config = dict(
    hidden_act='relu',
    depths=[5, 5, 5],
    residual_init='none',
    optimizer='soap',
    one_sided=False,
    lr_schedule='cosine',
    warmup_steps=360,
)
Rows from block 12 of a small sound classifier, named by matrix and row number. Rows with one number belong to one channel. Each number is 128 + 24 x the weight over its row's rms, rounded and kept within 0 to 255. All counts start at 0. Numbers have three digits each.
After each channel's rows are labels from the 100 clips, of 14976, where the channel reaches its highest value: "strongest on" is what is common among them. Only what is clearly more common there than usual is listed. The data: acted Russian speech (Dusha).
# convs0: first width-9 conv (model.blocks.12.convs.0.weight, 432x432x9, each kernel summed), inputs 324-431
# convs1: second width-9 conv (model.blocks.12.convs.1.weight, 432x432x9, transposed, each kernel summed), outputs 324-431

convs0.74:167118111127117092093156146117179128106096125156121160143074137158152139110121121152115114121122140163089134126144124144089125160163096132156124139174121147110096100111109085120123140136157100174108095116120152155158125103144096123100107150147152122143122101100109107135120116081167145138109118120134107114140129106099106090
convs1.74:142118124161105139146130105101093113116084136165119124167133085123139179105126120135113108113108111122132126149121135117115111118127131154137126115151109155141092102167114110130162156091125134117147109140105148136164113055143173142156116127108113178124128134118147125125163174105091080112153131029069143161160077112152096147
strongest on: emotion: sad

convs0.318:148151126191189156140111161108111122177124132143122111099133090093109145146173120096086128135108133109138129145109139122168133107091128125158102145167105111119124144115124141121115082156150150139142167112149122169146148171119125113140097115128049110129101131125133143132057116073162127146144107166157166130107114138111121159
convs1.318:184148101144127136131139106119126103114107114148079162141125131168136157140128127121128109175154125126131157099110154119128130139089124119133171134158105161107128194131132127156116128166115113109139116152110171151118134086147140156151094163158141134106138142093180141113111148116124113121097133087082130163168124137157174125
strongest on: emotion: positive

convs0.109:128100122173127123138132171102106117127120093096125136130153087148163109176139126163105138149111104093075111181115125142107093138116123121121110097143137143082141169135128123143141108168143132102114123114133139117151132167175150103131149082114148127139098114146117145089122124124090156089167107131148128123081107138162120113
convs1.109:088148150136148118162149150117125097120071095081188136155126162114158118132119146131122137117086156181115120149128131184141137167113133143131128159146098111104105119120140109125135146113097135123107125096104156091091123119123122087110151154159085170105144132104158116095168170146112106114112101098160155126110159173122118124
strongest on: emotion: positive

convs0.4:128117163102121094124134157169136098127132127127126129137115146112079152137154169128113075103110153106167124106134127147138144126125128132124154142137145151121157154148110097130128151114144149147131131118121140149156152133123114079122123139129112181093148123161131105136087095163107161108179123075152137097137158111133123099
convs1.4:146134149122140110151060129144114133137132121140128134174139076165121134195083125137114149148104113117157124129121105137151158144147127099106126117168103162141079108161104112172131067131123126118157163086148110153127100106127137105100143078114098130154121135109146139139119118138108101115058155107123132115106089103152145129
strongest on: emotion: positive

convs0.184:088157102064100138123153137084149114102079097089086106103122132153149137106156118134157122112150126127134131144163116110178122199137117142099125128141130113147123103162151161145132089142136143138165150129135130154098159092104050125120178108116117202170153101135116093140127133106131107189128167161135123073124142109142148113
convs1.184:115114169150071116125165101102127131162138136110155169118090164135108116118144125109124127157144135149138089122102093156117101139100161133138149146154141124109136128113117052073136138100137153092104134132169120141139148133123170093092131135128095105145116115173133119132128105120108178105130079168155110161129125089118082126
strongest on: emotion: positive

convs0.417:177145118168119102141138128092091133085092140133135148140129157146112104126137113143126172134098124179154095172140121101127137069156164121152127135102146154162098122172112133152132125136168116105107154131123127145126139082096082096121166107112118126111125138099175130084124096096100097116122089113141133156099119149124146078
convs1.417:055138125117137118179113080165133110111136110128116146097141111096175136128161090105133123108139183096136151113149127134130136131108109189134126105131128096084087143183108119138106108131078168156125116133114106152113133114126149110133146159141119158098109117125088156156103093081158127094088124104072097139140114107118096154
strongest on: emotion: sad

convs0.351:120151083128144146185139120151150112088149158111128097095142130150134134118121173155145104126089119142115150162123143163089158075133133142104166130071102121094103110094088139125101118111126117111088163145138126123123116154108132184140119100161097164109168152148110130131114145082115126106160135116122095126100121137139142106
convs1.351:110122152102095202097105094092143111089119116129142081138121130072094120093088102138127146166122141117110111144139124125131098167083121118106102119100144096145150134088120170121119125125108130128112128106159101103136121131105127146101109139111180148106160123099082113109143136140112071168129116113151135130155136112160055117
strongest on: emotion: positive

convs0.86:155118163144104185146109174086137115129137131108149147143153135112152142135116131131136123146142122122140085114121121126115153149141131182141112154135119128124103157181102142160136133141152076148144125121161081141138156109110084164109136123127121111120139148138059174172116118103146189121138139132136139148169167121111158112
convs1.86:091129134105130127128133096076133145105140106154152142121132129117154118158116138144125157081125143133129094138137113144145144104107139082141112162118149113114152127171124159114158093151082114160135093115130104154121136157139107123154116115113133154123112138127104096141116135096107184124096132121125130107104134103141116109
strongest on: emotion: positive

convs0.155:095153125128119158141122167179130118156121126164101125153133093173145100109090158126144115148157128157150151085108160153117128125172130129144129105122120100147110103114131117140155102111144125142127156175115108139087131124113153116115114128164091117093085150125152129135148110096197171170139142132084145123153070099143138121
convs1.155:073135130151114078131124076135124122064158145126114104151183117119120135096115127156087139098111099152112123140069112131144128155100121143098153111117111132125133124140100120170152133131110148112098177123142130162137137113146137149139133139121171097159142126154109157133147122175148109133144109137139078145132122117094095106
strongest on: emotion: positive

convs0.225:153112120103104126137116141184117131126132153136138140111123127083105130131123148124130053132072097112155106121124123114140063134116072148125098149098105110107147105186118181162150140145129192123118113153144121105111159136162105109130135129141127137106141150085102145108081156143121112127153123145105114146119130140139098122
convs1.225:148126118118110136153146129151146163163132130130122099165125192117119158123117161157114184129110144140152121182154107096116121150149152115136159181153120123116158187121151117069104074132148122124127151111124103106134137087156099179091157151166163149112122112138174164133109102127114124120144187130176133106111123110139134140
strongest on: emotion: positive

convs0.35:129125146138135113139126076114148125144110101179124137125089091119090120130153165122123170084095181110117129128111132140113122085122113118167112117080137088093092120115122152146129048097227122127155130124136145130119113054151163143099162131121128133101139107125131106111127154117119159128106127126143148152100147099115152120
convs1.35:116122101149123124080122144157092084098129131106145177114129148172130120170094116081125104077123089117106139131165133093109141109156151115136128097150128161095130156179157124101115196119108126151113122144124132114174139151132147165071120140109129140155136119110090101142114184108128136130098145136134141100151108161168105114
strongest on: emotion: positive

convs0.353:190111125090060160136137151112114129138133115119106156146140115111161093147084130108139124137139128147131130124095141124121166112122138147128107126122146120134123110094145128101138087109104127147147135134156125125115102099102124178122138133139121194095115137104143106148143127169114137154102126157117118123126099118127111109
convs1.353:106137106148085139133114078097122125175133108147132148098112087108086094113141132098099156141092132149130109153109139123131132134146077134129135104132140108165154187114149110127115123123166109125135116104140115086052142133142138109094150124120110151148124112114113142120111144110137125125139105172126178102104128137118093125
strongest on: emotion: positive

convs0.371:105135110127127150159135180125174073107097142139137110111125103109166136084092136082134097137097119132160157135142129134086138113100113159108128102086112107129135124152132108125145077116157111048144140155148127108144109149139091098091143157165092154121113117129119079110165123120123129137112126117113174112120138156111111130
convs1.371:151122120113150142090086149128143133141153122111104144135153156200077124141147085129147147170153119126102124133147145129132092110141130122164118103147084122119098098107118138113156128156117129146125122160157171131103110155135148129143208125135148123101193104136150097143116183131099122112143141146173129109130114115117169115
strongest on: emotion: positive

convs0.261:101173131131132132163124099120136141097126068136114127165129113132159149113131095132151120148191074076130150137142128153125121141105127126140124080111107116074114140139150111125130117124106116124162116144199128106178149155140152089168167108100114131100129083137130117121146153131070153097151103157123144118106153109156163115
convs1.261:136134154088140101133210103142056141104158113128094128105131131122108149063113129136101120138114083165159118141131143126125112134116132136163129113127078121139146083138144140114131146129097117126124138132104130207135093128138101081047136132159165079128139107105136130114151106106125171122153142123081124090140121100116152140
strongest on: emotion: positive

convs0.324:066110138115081098099131144196099141190141125124138139130174136165098105111069112132145089072125135107125134123162098145173107159122131140154157147154121148121097105125132141204130106155199106152133144133139122129149113119143123142092142116144147158150130145132172164093147086098165127146176151094144108103197151124129124183
convs1.324:137130118167169135138130179090121148152153150160158137152136136128121145139140135128102155156122100131112112136071127128114127091122113141127112122143138106119173133129113108094125117096122107119102158111127132135103153158135144203095146159186144140147104122169151074132152147128138103129167094114115107114112131101164119098
strongest on: emotion: neutral

convs0.331:102089128167153062163188137111098140100097134109118133131113071141135124100159114124109110116124122120129114141132128156130115128129103128137104163095139130165090169130103140113146090106141137100137178121098151148141142096114136131100141154145155113113079161145133083144172159092168130139168130134144132165136094139116147130
convs1.331:206123104144184134074127070151140112134197130132105115123112130130137120139126117130111126136119130130136113077132126130098150100137124110113123121167103118135128127137147164127135143128145068122144086124127136127083141113130152116165129143109107135155143120115142118088120142148088143142156179181164104149117132117122108106
strongest on: emotion: sad

convs0.246:152166109150089133163131166154172150128094126157129139159093123116108131130163161158149177097107108147134093085092112110106124125095113122144117115115068133117129087155069135083158122122115133135099162128131110133136177133116157139072109098160111116151164121179118127088133097133038075129138110131064138149110131156135145117
convs1.246:141146117114132127141139135075131124102146144096097182081144147158148187171112116152113100133139112068118120130092120117103143126129127150133086103086113118148155139157159150135123156122116177147133107124126167093116157080145119137159133150094135129100148148128123133156133172129146136146136181136151152103112134136083141135
strongest on: emotion: positive

convs0.308:083100102099075127124089124164167121117124125119147106126105141112114126118134117166118138102101137148137132123125127095119125142123112151094119106141141174105111098119141142136142139130121131137128132136136105164143147138124190177102158139130163104115157082135161124143100133129149153094108131140108127130144135171101129090
convs1.308:159123150150121121144184147105172123148124126147154079118155090113106116103117104109121161126102148114128132119117154112146121110180142048125128114079141105104118149141117171125109159091133086151143159122127131105108088156132141138180140116112118122113140142147106168135121107147113109111165141150135098115143078115131118153
strongest on: emotion: neutral

convs0.214:121137124146113143166158141161121157086134117126107112134154144143110124120122097152097182135114132123137127111131147089089118089158149188135133159161133156125084120114123152098159147144089135161154140145157138129120150125143143164117136125129167145109141148118116177145117087150123127152140115132113131146182078139124132126
convs1.214:112153115135171154077128105183126104153120132165125151098144080085112109120100142104121097122137156104141101115147114111054132120106134092143124130111084107116096143131112102146146101103156156136108099121072145109142132164143098134157076131156098116119130089157072144094115135122130116125189136116156109100142147132142098141
strongest on: emotion: positive

convs0.127:144138112160073150123139102125139113124089142145128161104113121135124108156097176149176152145156133084142110121100112112146128088156123166118149135130110130126135061187134142133141120169136139157149116125138131174151078124119148099090167086143145112060123136131135129133103173159124148151111129134137125138146116130127112170
convs1.127:074088109140120138129099096105109105161101118162159115140100159135161147135091148137126139155074106118115129119091153146129113132103147101128114122138152167068135118121197122144149141098105135134157130108097135116103093103130138130090073101150083144140065163096109147134157132122104142155110120172194139151144121114134148130
strongest on: emotion: positive

convs0.202:100128156128128153125149092121161097130162144120124120105147092114126134131152152126140101123134115147146123128160139107143120090154118140110165159098133111121126118084138108091181123135161093152143156124157076135126101135086154170195146139135143141125141163126125134123145094103128106168158094109171184137091142116119131150
convs1.202:087139148104130150122131116115130113148151146131129151119144117132150132095112109105117148111139168149137140140122100172106123102124138128115094104133126120085078127142151061167126132107076159155095148136105064135123091140107103085117137133135127124159088120159110136107104144088105114083120138105111105115130143125118132139
strongest on: emotion: positive

convs0.309:113123098127141110104117147111134122122079132116123135106110122137134158164154179140105133145177143107169142116126126151133153099095109125142120124137121106127117144141139105154153099107108195155130121133098099133130149089145103153131124109122082129141098112141127119100080073097105160151194122134131127135083125057121131183
convs1.309:112121125128095161135129121093115121097160141118149150124135062182101138182120104115151137110123100138118128154079127130121133151182161092142108102182122094145127140135126066161109114162158178153129097111140124138114139125099086130091098111132127134132109147124097171124099123117120114102114140092135089113088101102152153073
strongest on: emotion: neutral

convs0.79:127139107143136150116143126113113105111132131106119141083166110126133174102115122156112132212060156122116072162100170142160123142139109126130142101111130149127154145106119140137087123136117138135159130113149151101149130133137132123104106112148113181140128152094161128137088109140138106092152124123089140174083093177103172183
convs1.79:127156122100118103142113198125136125156124144154150131124159112151095135126108123135150119165145119100112120118155172147146134157145120136161089136135094142119093094105064107145084124099143147142108121135120156135149108149146124100159140128104111145077124132145125108131086163104082108145159117087136107128094114135132101139
strongest on: emotion: positive

convs0.24:088118140149103112182145105128134141096135165106149131107136139154129158075096169158092139105138132124114164163143162147116165107113123126088129106128138112120102101132163098128125112117150124127121155088124118158146120091153115151115091128141129169128128132141129113121152125095125127139135123149113131122140121159145138114
convs1.24:121104181118128129070140120141119149152161122131110189093131130117119085162096085097159151116080135153131107129159133110138126117119157120114137115097144125144125130153136100122097141125103108136110161133129171112137127120107102130118113101136124131143135122135155128109145170179140126139152137100143137105134165117095174071
strongest on: emotion: positive

convs0.148:130175121136099135126129123115134109141127107116111125137111111123172137140124108213132122170138109097102114143109144146136117138136150116106124100137158134110139159116134152147184114142109153139162109127124105119108149122079121126105206071107099167109108096134113153131149131110129108113133120145158174093134108102119115149
convs1.148:085065134141110112134120120121118125160137147133140151131094136128149128142137211149135169153114154136165118136124126165118160163169111132105148119130108118122142101104095142100115127102112119119116149126089157120120101146163140156155059115094108174118122150124115111107084151128144136117130131166170165126171128149137110137
strongest on: emotion: positive

convs0.283:092139090151099131177132132197134154108123119102145067090141155083106153142103132129135170144130111116134138111091123107119097123133119144113134172106103127143101154165134107110125145112118114156142151122121109170117139121123079205114145116141144125123131129154088168103124118100141134130147146127115100101125135110144117143
convs1.283:069135150145113154148115141121136112098140138124165169150131116142136134158113177127111145108123116105126116107170123105179147125125145143136072141103131090131139108100122141101118097135136134075142118121111098123134136118092080102074093137088132102142119118109141129130147124098121103147163102147112147146110109128119107125
strongest on: emotion: neutral

convs0.421:202146127113116144089080105127166116142125118145098098134121067142133114136090081135144179136116108139134146143085114160178126105143109170133156117135102104098147094109124130106100119141156105102156185138145132119153121123112181117171118160139154116095102146137153101068156149091140097119136150149127125098155176115135140117
convs1.421:068113128158130136125184135101098139110125132124110120122124150109135105163179157125095106093156142112129119145138120107141130108111126081098135159094145146097115129122140098173116182128128139169132117125115100135156150100157121129075150152145131167148084147140123161099159118127071126151120108154153126166152180110105123110
strongest on: emotion: positive

convs0.231:153098130115097078144091091134186136100107105113103210117101126160102187110093147142105116084155155101110144116128126138094123146108067117138099101128111135142132104139132097147157084090102102119117127094172119108130119160134117119148141156116115109127116139098147121126119128156147033092123093139100152107162138085107135140
convs1.231:192144142183122141169105146113095125126111135116124103127150132093135138097125154116114134139070144094133140139103154129149119129146135113087104171119155121096157113094089131151135130147123131107136165170135138171174118119129141106127153099149107152136151184148139111145157116113113132083098098098088167122105106143129112099
strongest on: emotion: neutral

convs0.19:093131128135117109125088085163079136097150110134113120111135102154114134146139178092160122114089119152147127126136135138135138105100138146112141139136147164135102121144108115100118106084096141118135132125132164112105109136173119070069113134152154113087127119130142103147132172073121151119158180120135135097127131153132142142
convs1.19:123117158076137115112117111137147088121110102096156184102129135116130134086108148129104166155155125128122127125116153123150157136124100106142116147164136110107154150123132140123117132148083104151121125130115137135120148095115140102154116049146130105118129136112086133095153114115100137127086121138118145147076101142099124135
strongest on: emotion: positive

convs0.216:098125076114159160186107130151091140132147194125142095132091126132127129086149103140115131171119117134134169139142158145097120147093099150153155143093142111131128113121141115130089149121162125157138138127125125138143106144097105107131112157137142102083130124113129124130071135131098130144135125115132118103108148154123152089
convs1.216:131110104118122144084132158161108150103116130098139114106125160156149096126157118104154132135131149145149096112182095123155117141120119128145153122094098161127136157164131097095110147115144125092111139113140116144130146122101144098123115111115134109130157143135136149111129093128121140103142122105144152160108103092139090105
strongest on: emotion: positive

convs0.363:228142121094118184110155144096092127100119099082105111118119109186095088170092139148130074121090105146118142123070134124134100164135122137113096124076129070147130124092120121094110157116113102114115124091116122128132107145128158119175150139087117162122102121126150149163155081086138119121115160158142093092096135149088127121
convs1.363:106101111111099147168123152122129098136095144099179153156082117111100137119149136096154137109140082104101142112105081142161157118091131121139093109135126153137140105168097097138151137130108150101126141111132132128179111119123134106090134099138148134118165149156138093124099154183116093186085122151140130167120131102109114129
strongest on: emotion: positive

convs0.270:113107172095138130130155176113110206152132171168117127166116134127139122119122132140170108118136116159121139168081122075118137175128134133114122121160134098100174125167166112120067116107121074150091139115157130111131142149129144106154106134129128161126091096111131127105134105116080122132122095121101101175130143159121132140
convs1.270:151148116184107136128168055187129090098105128122113120158131133137098167081084120128109129153151154129151115143177088116098132103128104124108151177127095101128107133168067116091165075145126135133135144139094105175151137070109100129130121113126129134124139154131136141110102168085121149104120143063140146113128128157104148142
strongest on: emotion: positive