Rows from block 7, named by matrix and row number. Rows with one number belong to one channel. Each number is 128 + 24 x the weight over the matrix's rms, rounded and kept within 0 to 255. All counts start at 0. Numbers have three digits each.
# convs0: first width-9 conv (model.blocks.7.convs.0.weight, 288x288x9), inputs 182-195, a 9 kernel for each
# convs1: second width-9 conv (model.blocks.7.convs.1.weight, 288x288x9, transposed), outputs 182-195, a 9 kernel for each
convs0.155:112146117111106144156102098152106190100162087167090150154164092171200181166089124136161107144200134115132107136104181086110163054135119134121128150144123114122111154108131122148156111146121099112131200132126096106134160098088135124149101131175109137145146122132131153135142119095095136097173147133135171151117117138098114131116156159120127102140131127140144168123141119109129124
convs0.156:077180113137161152131137122133147117163140107118126087126106092106104158125150139150118119114156147183138090092134142111126109136118129080119142138202166142135092151116124106126177095099106089117106108159151160144110141115181135113173102115118102106168100160149117147110083118113133090127143132092123133170116133144138120157120101100147072124154133130164100063140137130136132119
convs0.157:120158136117122117086134110150096115087218091091110147121118123173129122123116149147128107109083120146130126125150107165169092089156110128173140105081121114121090137137158137113099140144125121117120095157151111163143118131179135145144097151133117119095115104111149142110179137133129074122176133153129093130129100167131112096126142075190127126130113156161145128147142126112084092
convs0.158:118096118129119150155146100193107129120105132155095095114153135113165105100142136123118116148100152138122133167083147103158147132156121132176110123111128133144151111176174152132115169135084106149120118107151143144186140157134132163102189074129100115125125094093107151114143164113108098149137130140139106123118145141154138140122180104128138151151152151115147111070103107097094114
convs0.159:129115154114099079137090145144135122125124086132122144123134087104108116113135178128101110122124129076153128113117150152117143122128090132124100111120120135123148082102121116157122167077151137095118110139122128149136192134121088125104114102099143125151161117128133127119122136127179153136131090107145083108119104140162122120140106069087136104180156123137112095103148101122138137
convs0.160:122128137148160104145121137145165145125159105071157148136087136133144119095145142139131119125103183145140116160111135130145154106142165142144144089138135127115139140164125128119135139092113111148139144123157123104150153170101139159086139122077138135128142107142136132142153117105138111120169127129132160095140139125127123060135116137126109130127111135146095138124169123105131153
convs0.161:115134125108130116170144142102129128130117098135112126138143162125153153099123120133123127148181088150161139095152155114212157113115152129136125152139137178170186145155128153141131143170114133089163160124106120107161126114105120068111126075146119105115173117129113140140130126114138123065104131159092108123132157104140093178157126095102134145108162121113133087110129172091163100
convs0.162:114109104135117104095110141119149128115130127108089166157133147120146122145161135103118132167141095178147139128121155148102178153068163155120158136156155181131106123136083132124139116138129150107148118140134135145123143097120090148149128114174142139115141141111182133191134149109151124102134103154106152163151142124107164081118122152131157112144101121131110144139117121129142114
convs0.163:151117133115113152149165149137157125155154134130146134158180129112098139083122141119071103140120102154138110184072109147169051130130141100127109151151128162126140107164107185063112146079120091131134112111127121141134163163109135176125160169103119144145130108113121130107113117107134154127152120130101117119161162126121112168178143162183124121158150135095129133112142103129120150
convs0.164:128099139107154110127135134148154123110118079077168120131115127101136114096081110127152106111104119157102173089141130148171118140160129166161134141163129106112151132178135100117104080156096160150091107103147154085107107112140138105122101099200151121159120100118137150169101155106150154073119121151086148110129106128145111136116170096113168092123123120138169163154092108144148128
convs0.165:120148120181145166134145140129108145135154103083127096152100143157150087168155148128150112151095134112128105116120128153107099119078134101116112110123151100127119147144176143087130126115117131113152148106141116127142127124099112168176156123138114128098138118157071144118109146076124115096180117157146157130139141168130111125160124133157143108176129123137110098140127108122115128
convs0.166:115116100100131110129111103095157102153163111104153120109130115137123094126110124126107123142118095119132155128112108152101145124138103129141120105133104102087098121137105074129096147120127120128146144107096129146120124140156154103071142117143130120127115109172155110115108115122117091135161148132099118132136114146118126125113114124095098137145140110128149153102148119111110128
convs0.167:125136153100120107101096168149110097178100119164112125105113120127087156145161146151135181146154133110113084110120118143083158114117133125162162134161117107175158147174164164100132135137088124140159111146153115130115139135159056101193146085145141100114138145154112091103153094102138127111153111089069138134116134152125112136137149128100151125115096112147147126174134098137125136
convs0.168:151111106126146179137126112112139155199132114130122135118116135168118088108132163139148103166120121110113140125114123143133136127144053139146177134126120152128127135113096134171117119103120141165093084099108174212171113126105169077148097102140109151172157137094133128100126119149182134161089093154103131106168119126134111156105119104152081167122106119140170133122135135119154137
convs0.169:124146112160155100103111116110125147134077129133116137173133137113146111134145136125179137166115127118098115168109168098133087149162169142124103122140130126176122111128037106124119191135139122140124157097125134103102136122166176109133139111098148161142158139134130157107154141174103118138113117080130123124113116127176113133162138119096094129151145099130152137127105104131098114
convs0.170:090096164134130127104144131063143146140109128106154098101090132108129116090134122133104109137114126137128147136079115131123194092132110184092119126096118141148111141119116124150112119144082115110142137113082078093187104122146129094090136152101112105118146099118165124095156148147116119114134107167158149161125147145169164149128141125144175102151119152141140155140156118123139128
convs0.171:126096148143125145160158129148107127162068117150136123143150163133179151097107118141106140171100117136113137128179113153145135125109161111152119127087099160118199133118132164120140097118128147158115111127119112096124127137111136138099149137130097110152096120131123135130133129108116109144141124158112124096150144129161168132112079143151112166103128146101118116111116113155151119
convs0.172:147120118108142119151098162153148133120118118094139149125122127142137112127133102192100114084135136113132129136116100118087087150147127132115153138123120115129100120105160108115123111153132095119118117152122125123150101118176152168149090094122117112113142140147142151112169109092123139160127129117091150115134161114126143139141114103118174148103122138136109120115150114138138142
convs0.173:132152123102135148126115129109100146106171116134134132128116137159125139150117126134162121137088180118153101060145135105124109137057140143152191176156198159167099117123137115141112184092219125105164153147113134112144121149159151125126147115149141114130136120130094126138135076171150121156169174136139119168076081074123141114157121122096186092161137150132125167111136118128120157
convs0.174:101099146107113122152092145146161160143120105093141104107148167130123142101148121112169121117157132144152104073139132111105128150068163142129100156129165147132157121115146105153163102105139172125132158137158138142120122094077155111160117154164136090133111073122128142136184133130160063117119115159129113155102160139136109200113108134099168162087115101148145158136130154154144125
convs0.175:131121124140145139113117165128140121100144131080143141124144108122139117114125134143076167094172125101122103104112121129135177132107098135136144159144094086104115133139105127116109133119124150094136098074092160142136113085103145116082114120135141187146118136143161101159105184161128123114077157115125132142100146153139136129109154136074166094161142142124107105100116131148156144
convs0.176:160184126117143135160133122126130105129117166123147122108122184096103136112088137133128119133084099126115109145083153130127123124120132142116180146120155126094148124118127156159120143120123090094064118127129141097117099108115081132089144184106115122109163100157122122088108106112078115166113104129130141141113129132114086130068118148083139116119145143133156126115119124150136171
convs0.177:148124177162157093101140139114117137164117137146157123137121146120125150135082113151106098149085136136113133095127127089119161106119121113122123128116150141156121093120102078120124133130144098121110084128184152130109127135167070154120144126140084149124132116109126090091146128106106164121164128114116130141140117106130158131157149140155096099112110148126124109131125156109152139
convs0.178:140149127136116097131126103126077130135168179139113114092113148119127151115100142132126086124090108111146098131126122115129153101123152127122136092115140115127113115103160133150120124092116106137133126057113143123139123156179137125116105158165123143104092114130124115118139142148136115105121094148126144112138071147117084114125153138151118116142106104165114140129102138126136113
convs0.179:099096125107133172168163131153152097126169131154154140125153135119136150125131142096152094168125189096116048091115103167135071149207142130058148123122105133132102113102156121132076133094150102165139129123103146160141112175116141159091122125088110096119119119116098152114151127142169133082141119126156121192171173110164170157144142143161119130133102122114128131134128103109122112
convs0.180:166159145136123138117106172127132161111107130095221099113089136103092112142139118124136093131124128150120162083188088094148168146160130101143157120115177121156126113108124154111134112110099131091159126133105085130160140128109129124135135138137118162134123105127144148156120113129116166148120117147125117075136109112094100141144094120085137048128109112131142127126136076121112106
convs1.155:123107122137159143162105157078180130148134155080154111128137150184122153135175116094100136107148128164139064136115162084153137140161124153110160114105097145124148146104160132098132146177168133130140125099128168136114111097195159101099106143120112099133153141106132093137130188126151100122154110105112134135122133110141096168134087128150143089109157102106138145171149115130145125
convs1.156:139152106113112101149113074155131139183174132158126075155150139100105134122138153166126133203088106155133107136111123148134128121184154109130158117113156123125142157135097171099085167126151141106110142172135114162150146163054116184142088069127116128177115140128145182137135149126108170161154118111141116109133144128121146134106149105127123139117120115160100150131112126172130105
convs1.157:084158093092142120128135159074076109141113190082152110148094121097177087108145116117160143096127147121100147137082120107093142112081127146132138107096112137150113158131133174129129127135093142176098136140177087092117135128158147135159130171160119159082096176180119097159118163076126130152109134130138119166150146116152098139141112119107115154168124116127103113152167160122100115
convs1.158:117095083119138111140154150099149097128143102085108145099178111120122129137152089181080126147094149154071133131145151103189160110177162102119150075165121106144122149163159163117142113077157137128081114128120120124121100209139161162164140163128156118152082117112112152135128123085101139170142110135125146099179136159107161166150155164081166135125143121148143151135113152156129125
convs1.159:123105135100117107082117121098110099122124135116136134144134156149117136122100122111135136148150117103139140141137125112144145104164158171115096119130104076104132101153135149155144175171164143139111125112136150131126076129143143176149132125174115120102096120119143108163125137141118099153117171125095139137112105125095148125113130107151145133142112108139150102119095127125124111
convs1.160:139109133147121133145139135147111119172161117093112088128163165119127151121133140105150169122148125132135120139135172148141173152145126131141103127113136140133099078120168146174150141124145140130129103112164123104114082114153137150140133146129103133138158141169138104147099096130086128113117105122120123103158106111132191131133142115106155113081118158129112155130126173135137086
convs1.161:134124180117139178119101110107124122176105124100123131101143100114148165107118164132095155118109153147171119148178097103133187127147097118126192121150213110102096125110107139121126112115135126146126118147108165099139133166116150102121125097142174125120099143107138132123037161134144084124163154123114119158144108155120115177097146223081125127121091153112123152129137068123140113
convs1.162:109117108096122139096183135109155126168119144151122114105136158156123116157127129118183120168142136152085123096178114140138119145136119137131082133103154089147126171095167071103118137140108133099096153111131141112128131114122093082113163077114125117114131148136112142089120142153154115113113092129141149159134142103158099128137111119119146128143168133123138137169113182101088153
convs1.163:103121098108144115103129135171150165179134103101149116125105127170142109167109122111173119071145157139100153101148140174114178149158135136133089130129163118141132142111110128116084099120072131145112135079098125095097160115091149119130157148092110163143140129133157075111130125095099135151136121116096114097140092152112120137108134099111126112151111111112167100110148118122112136
convs1.164:161130159143115123094105183164073151136125132133123124147128075148108127128113129100155184120114108125119114122067172111128139116090155134104091175112086123107131124148155104163111138136131164145080156130089099086144114190149136151076111123098142100141124092126122087128151088111075129147183146146132116070158122130105135110139061143124137140107120094106158122154140120098084164
convs1.165:123087171119139105167103100092125130143071152071144131132156099174086171133102143165144107082177080136152150136111141122102115109126153096084127116123095151143128143100166124130141093107087125162121150109132131105117148171137132153139156073103105140145139115152117126117154130116151148121132127129142168100149079123121116139158105137133120135115103137139117140109099135128133139
convs1.166:117116127134142152133133141123125149128128104143111099112147160093090116153119135132141153127142141123136133161129144111128100133128130130128086123136158165128177107105110137117131141066120138127141143124102147157118121146117124155106126124117109143129111126150159160159157132113122110103129145096139118129151182095141129123152132116115123136162151149144111090143145150101125122
convs1.167:109138129099162143112119154124110121143121122090144125149136107103118105136130115102144131110100152141132122141113125169085158135076152087113108152113126156114139140125127119151130124109141171111098127096124062100161146170097103158147120094093166178139069153103113155140126139129159120103116083137144115082126123148140123145114152111136168116150142122103126127112177170109139150
convs1.168:129115104108152164139119143169121173136120106147154125142108135090150090092133084093141120175174122138137136137135141114146138154121124134100123180135119118079131146103102163100156134153158113126136180116122173054126124114089193110110121103145134142209149092185169120122184102129146112100126151136149149117164142087135166152146162157152129106138103125084095193114117178141127159
convs1.169:128139126142163123087147148098111150108189103155108079113142115157098136137137123146128177101131150141170082105097119129103150134121117096098117131133095124172129121170123101173154135126196149135119102114111119141135135158139138114140132135137118116100096107125139175126126112118137141090114144191153127115114109118078123089120089119177135102122158149108116094125137123121124124
convs1.170:104115163129124132106150135108110136108114121121136158168123125147130113145135132123186115110131161171108144154107135114155143126164099147113134152131113131099075136126156129144116130135125148164141123138117097138107098125170120144126132133088150102084103170142156099132120171109117107095103150126151120108160161111125132093128102121174111063159128125106135138145115154121119118
convs1.171:127172115121118123093159127127110108112167121120122152114144141113128089132112114146125126133139114142144134117152123095158129120120145057154140147171134120130109179110099125137067068123093129144109097152156123133128145143152138118141124127113142133167160147119113125170082161130121157096118145093124116135110111139121138147134121131131156120090146125115145115117054124113081112
convs1.172:161137159126120151131152134114156142133154133117129151084114142132120142125127149123093144107123108154143122136119124143129099101150137159119140143130135150109079084163109150133140127091146120148139148137118152174100094169103079134115135110120101110107167152122126120111130118107119085134141137104158116076133123171149140177102135156115057110121117097136114166110094154152132096
convs1.173:106093154113198139101112125110152117158096158114160118117145123114114096123149118132123151109110119172129119156128140158135125119137123097140124138113100125076169081161110148103165095155138117103149138087127096124130127139129152153110160106132131132082070105136117154136131129196144167098143138086102097160155139147135116122122122067126100116116115125109134155091165164122135116
convs1.174:149109150138252113152131149141056128125118164093117111085172130163116130119140129129106083144117131120133109112130113122107104146125133165063146131120151139113154111146107115119155133169114091161113101124100116150077134141131125164111094141155137093181105115136169111136080114140112174118104164141131133084154147162127115136102173155107113194143152138153097166137132126160077122
convs1.175:135129103101151096144122130116158138082068175102120139112120149157133130143116137141127120114148115143103130155128151111167096114145094131119059131105172135140137141120155114137108114129130155073107176126133122190132151117111128136102130156100157173115110133122122190122147094143170135122129179146121145097145126132123098132122115115148161125188140096104115070125155091113140154
convs1.176:132124119130112104102069114115131111106134086138103126101096124128112114078148132098182109124152158128115149123115150155140113122123113193196148108122110134131137126126121091139139132132126117156112114151188076120144106146060123123153135164152119137151111119111128158114176169140122112107098144183133164125141141152127140128101138175095129173139178125164143162116145129176122146
convs1.177:133158164104139173142111133118112102130100091093139136096082125139133145129148086120124160102114093097119124119158089103080160121090135116082085132123133179148138161134122095149138097161109099121126097143102129117139145137126131115141128115106151158117151078130151113199132139120116097111139147151121138120117119128153091107106113121150134133105099153151146121132116180109108114
convs1.178:122145146164129128109108113136138137076107104166105106104144141134117148108149147156101113168117131074157123119120141096162143107145107141166099107134151136121167150094132147122125135120117118101108131119156131080145096125116075102081119119111166074106144124114163115131145158101137120138128102144106118123122155111108089131107116135144139147158168128125111132126159104136160101
convs1.179:136113120132141157134141115126100128133107143123108126139138111149135098157125127165134176134135115113171121127101139118123113140104105149110077099123121107141158108127085142124095132111131121107148121138125119121112102117101150138118140138133098129099119099118133141115140153146120129101116138159126140138103143157088145059111159117120134135154123131156153122161130120114144116
convs1.180:124146188139102114125132136121063127121103133125093118166175142139136156128143138085119135119179080167102117139156102168136147136108112151143150136090121109114102149124144102132151130143101132137183092118157161142116127133144074127099106140108097090129129145164149132093155159138135102138149128089144108134110126102134137132132120117139151124150148162097141135144054142139144124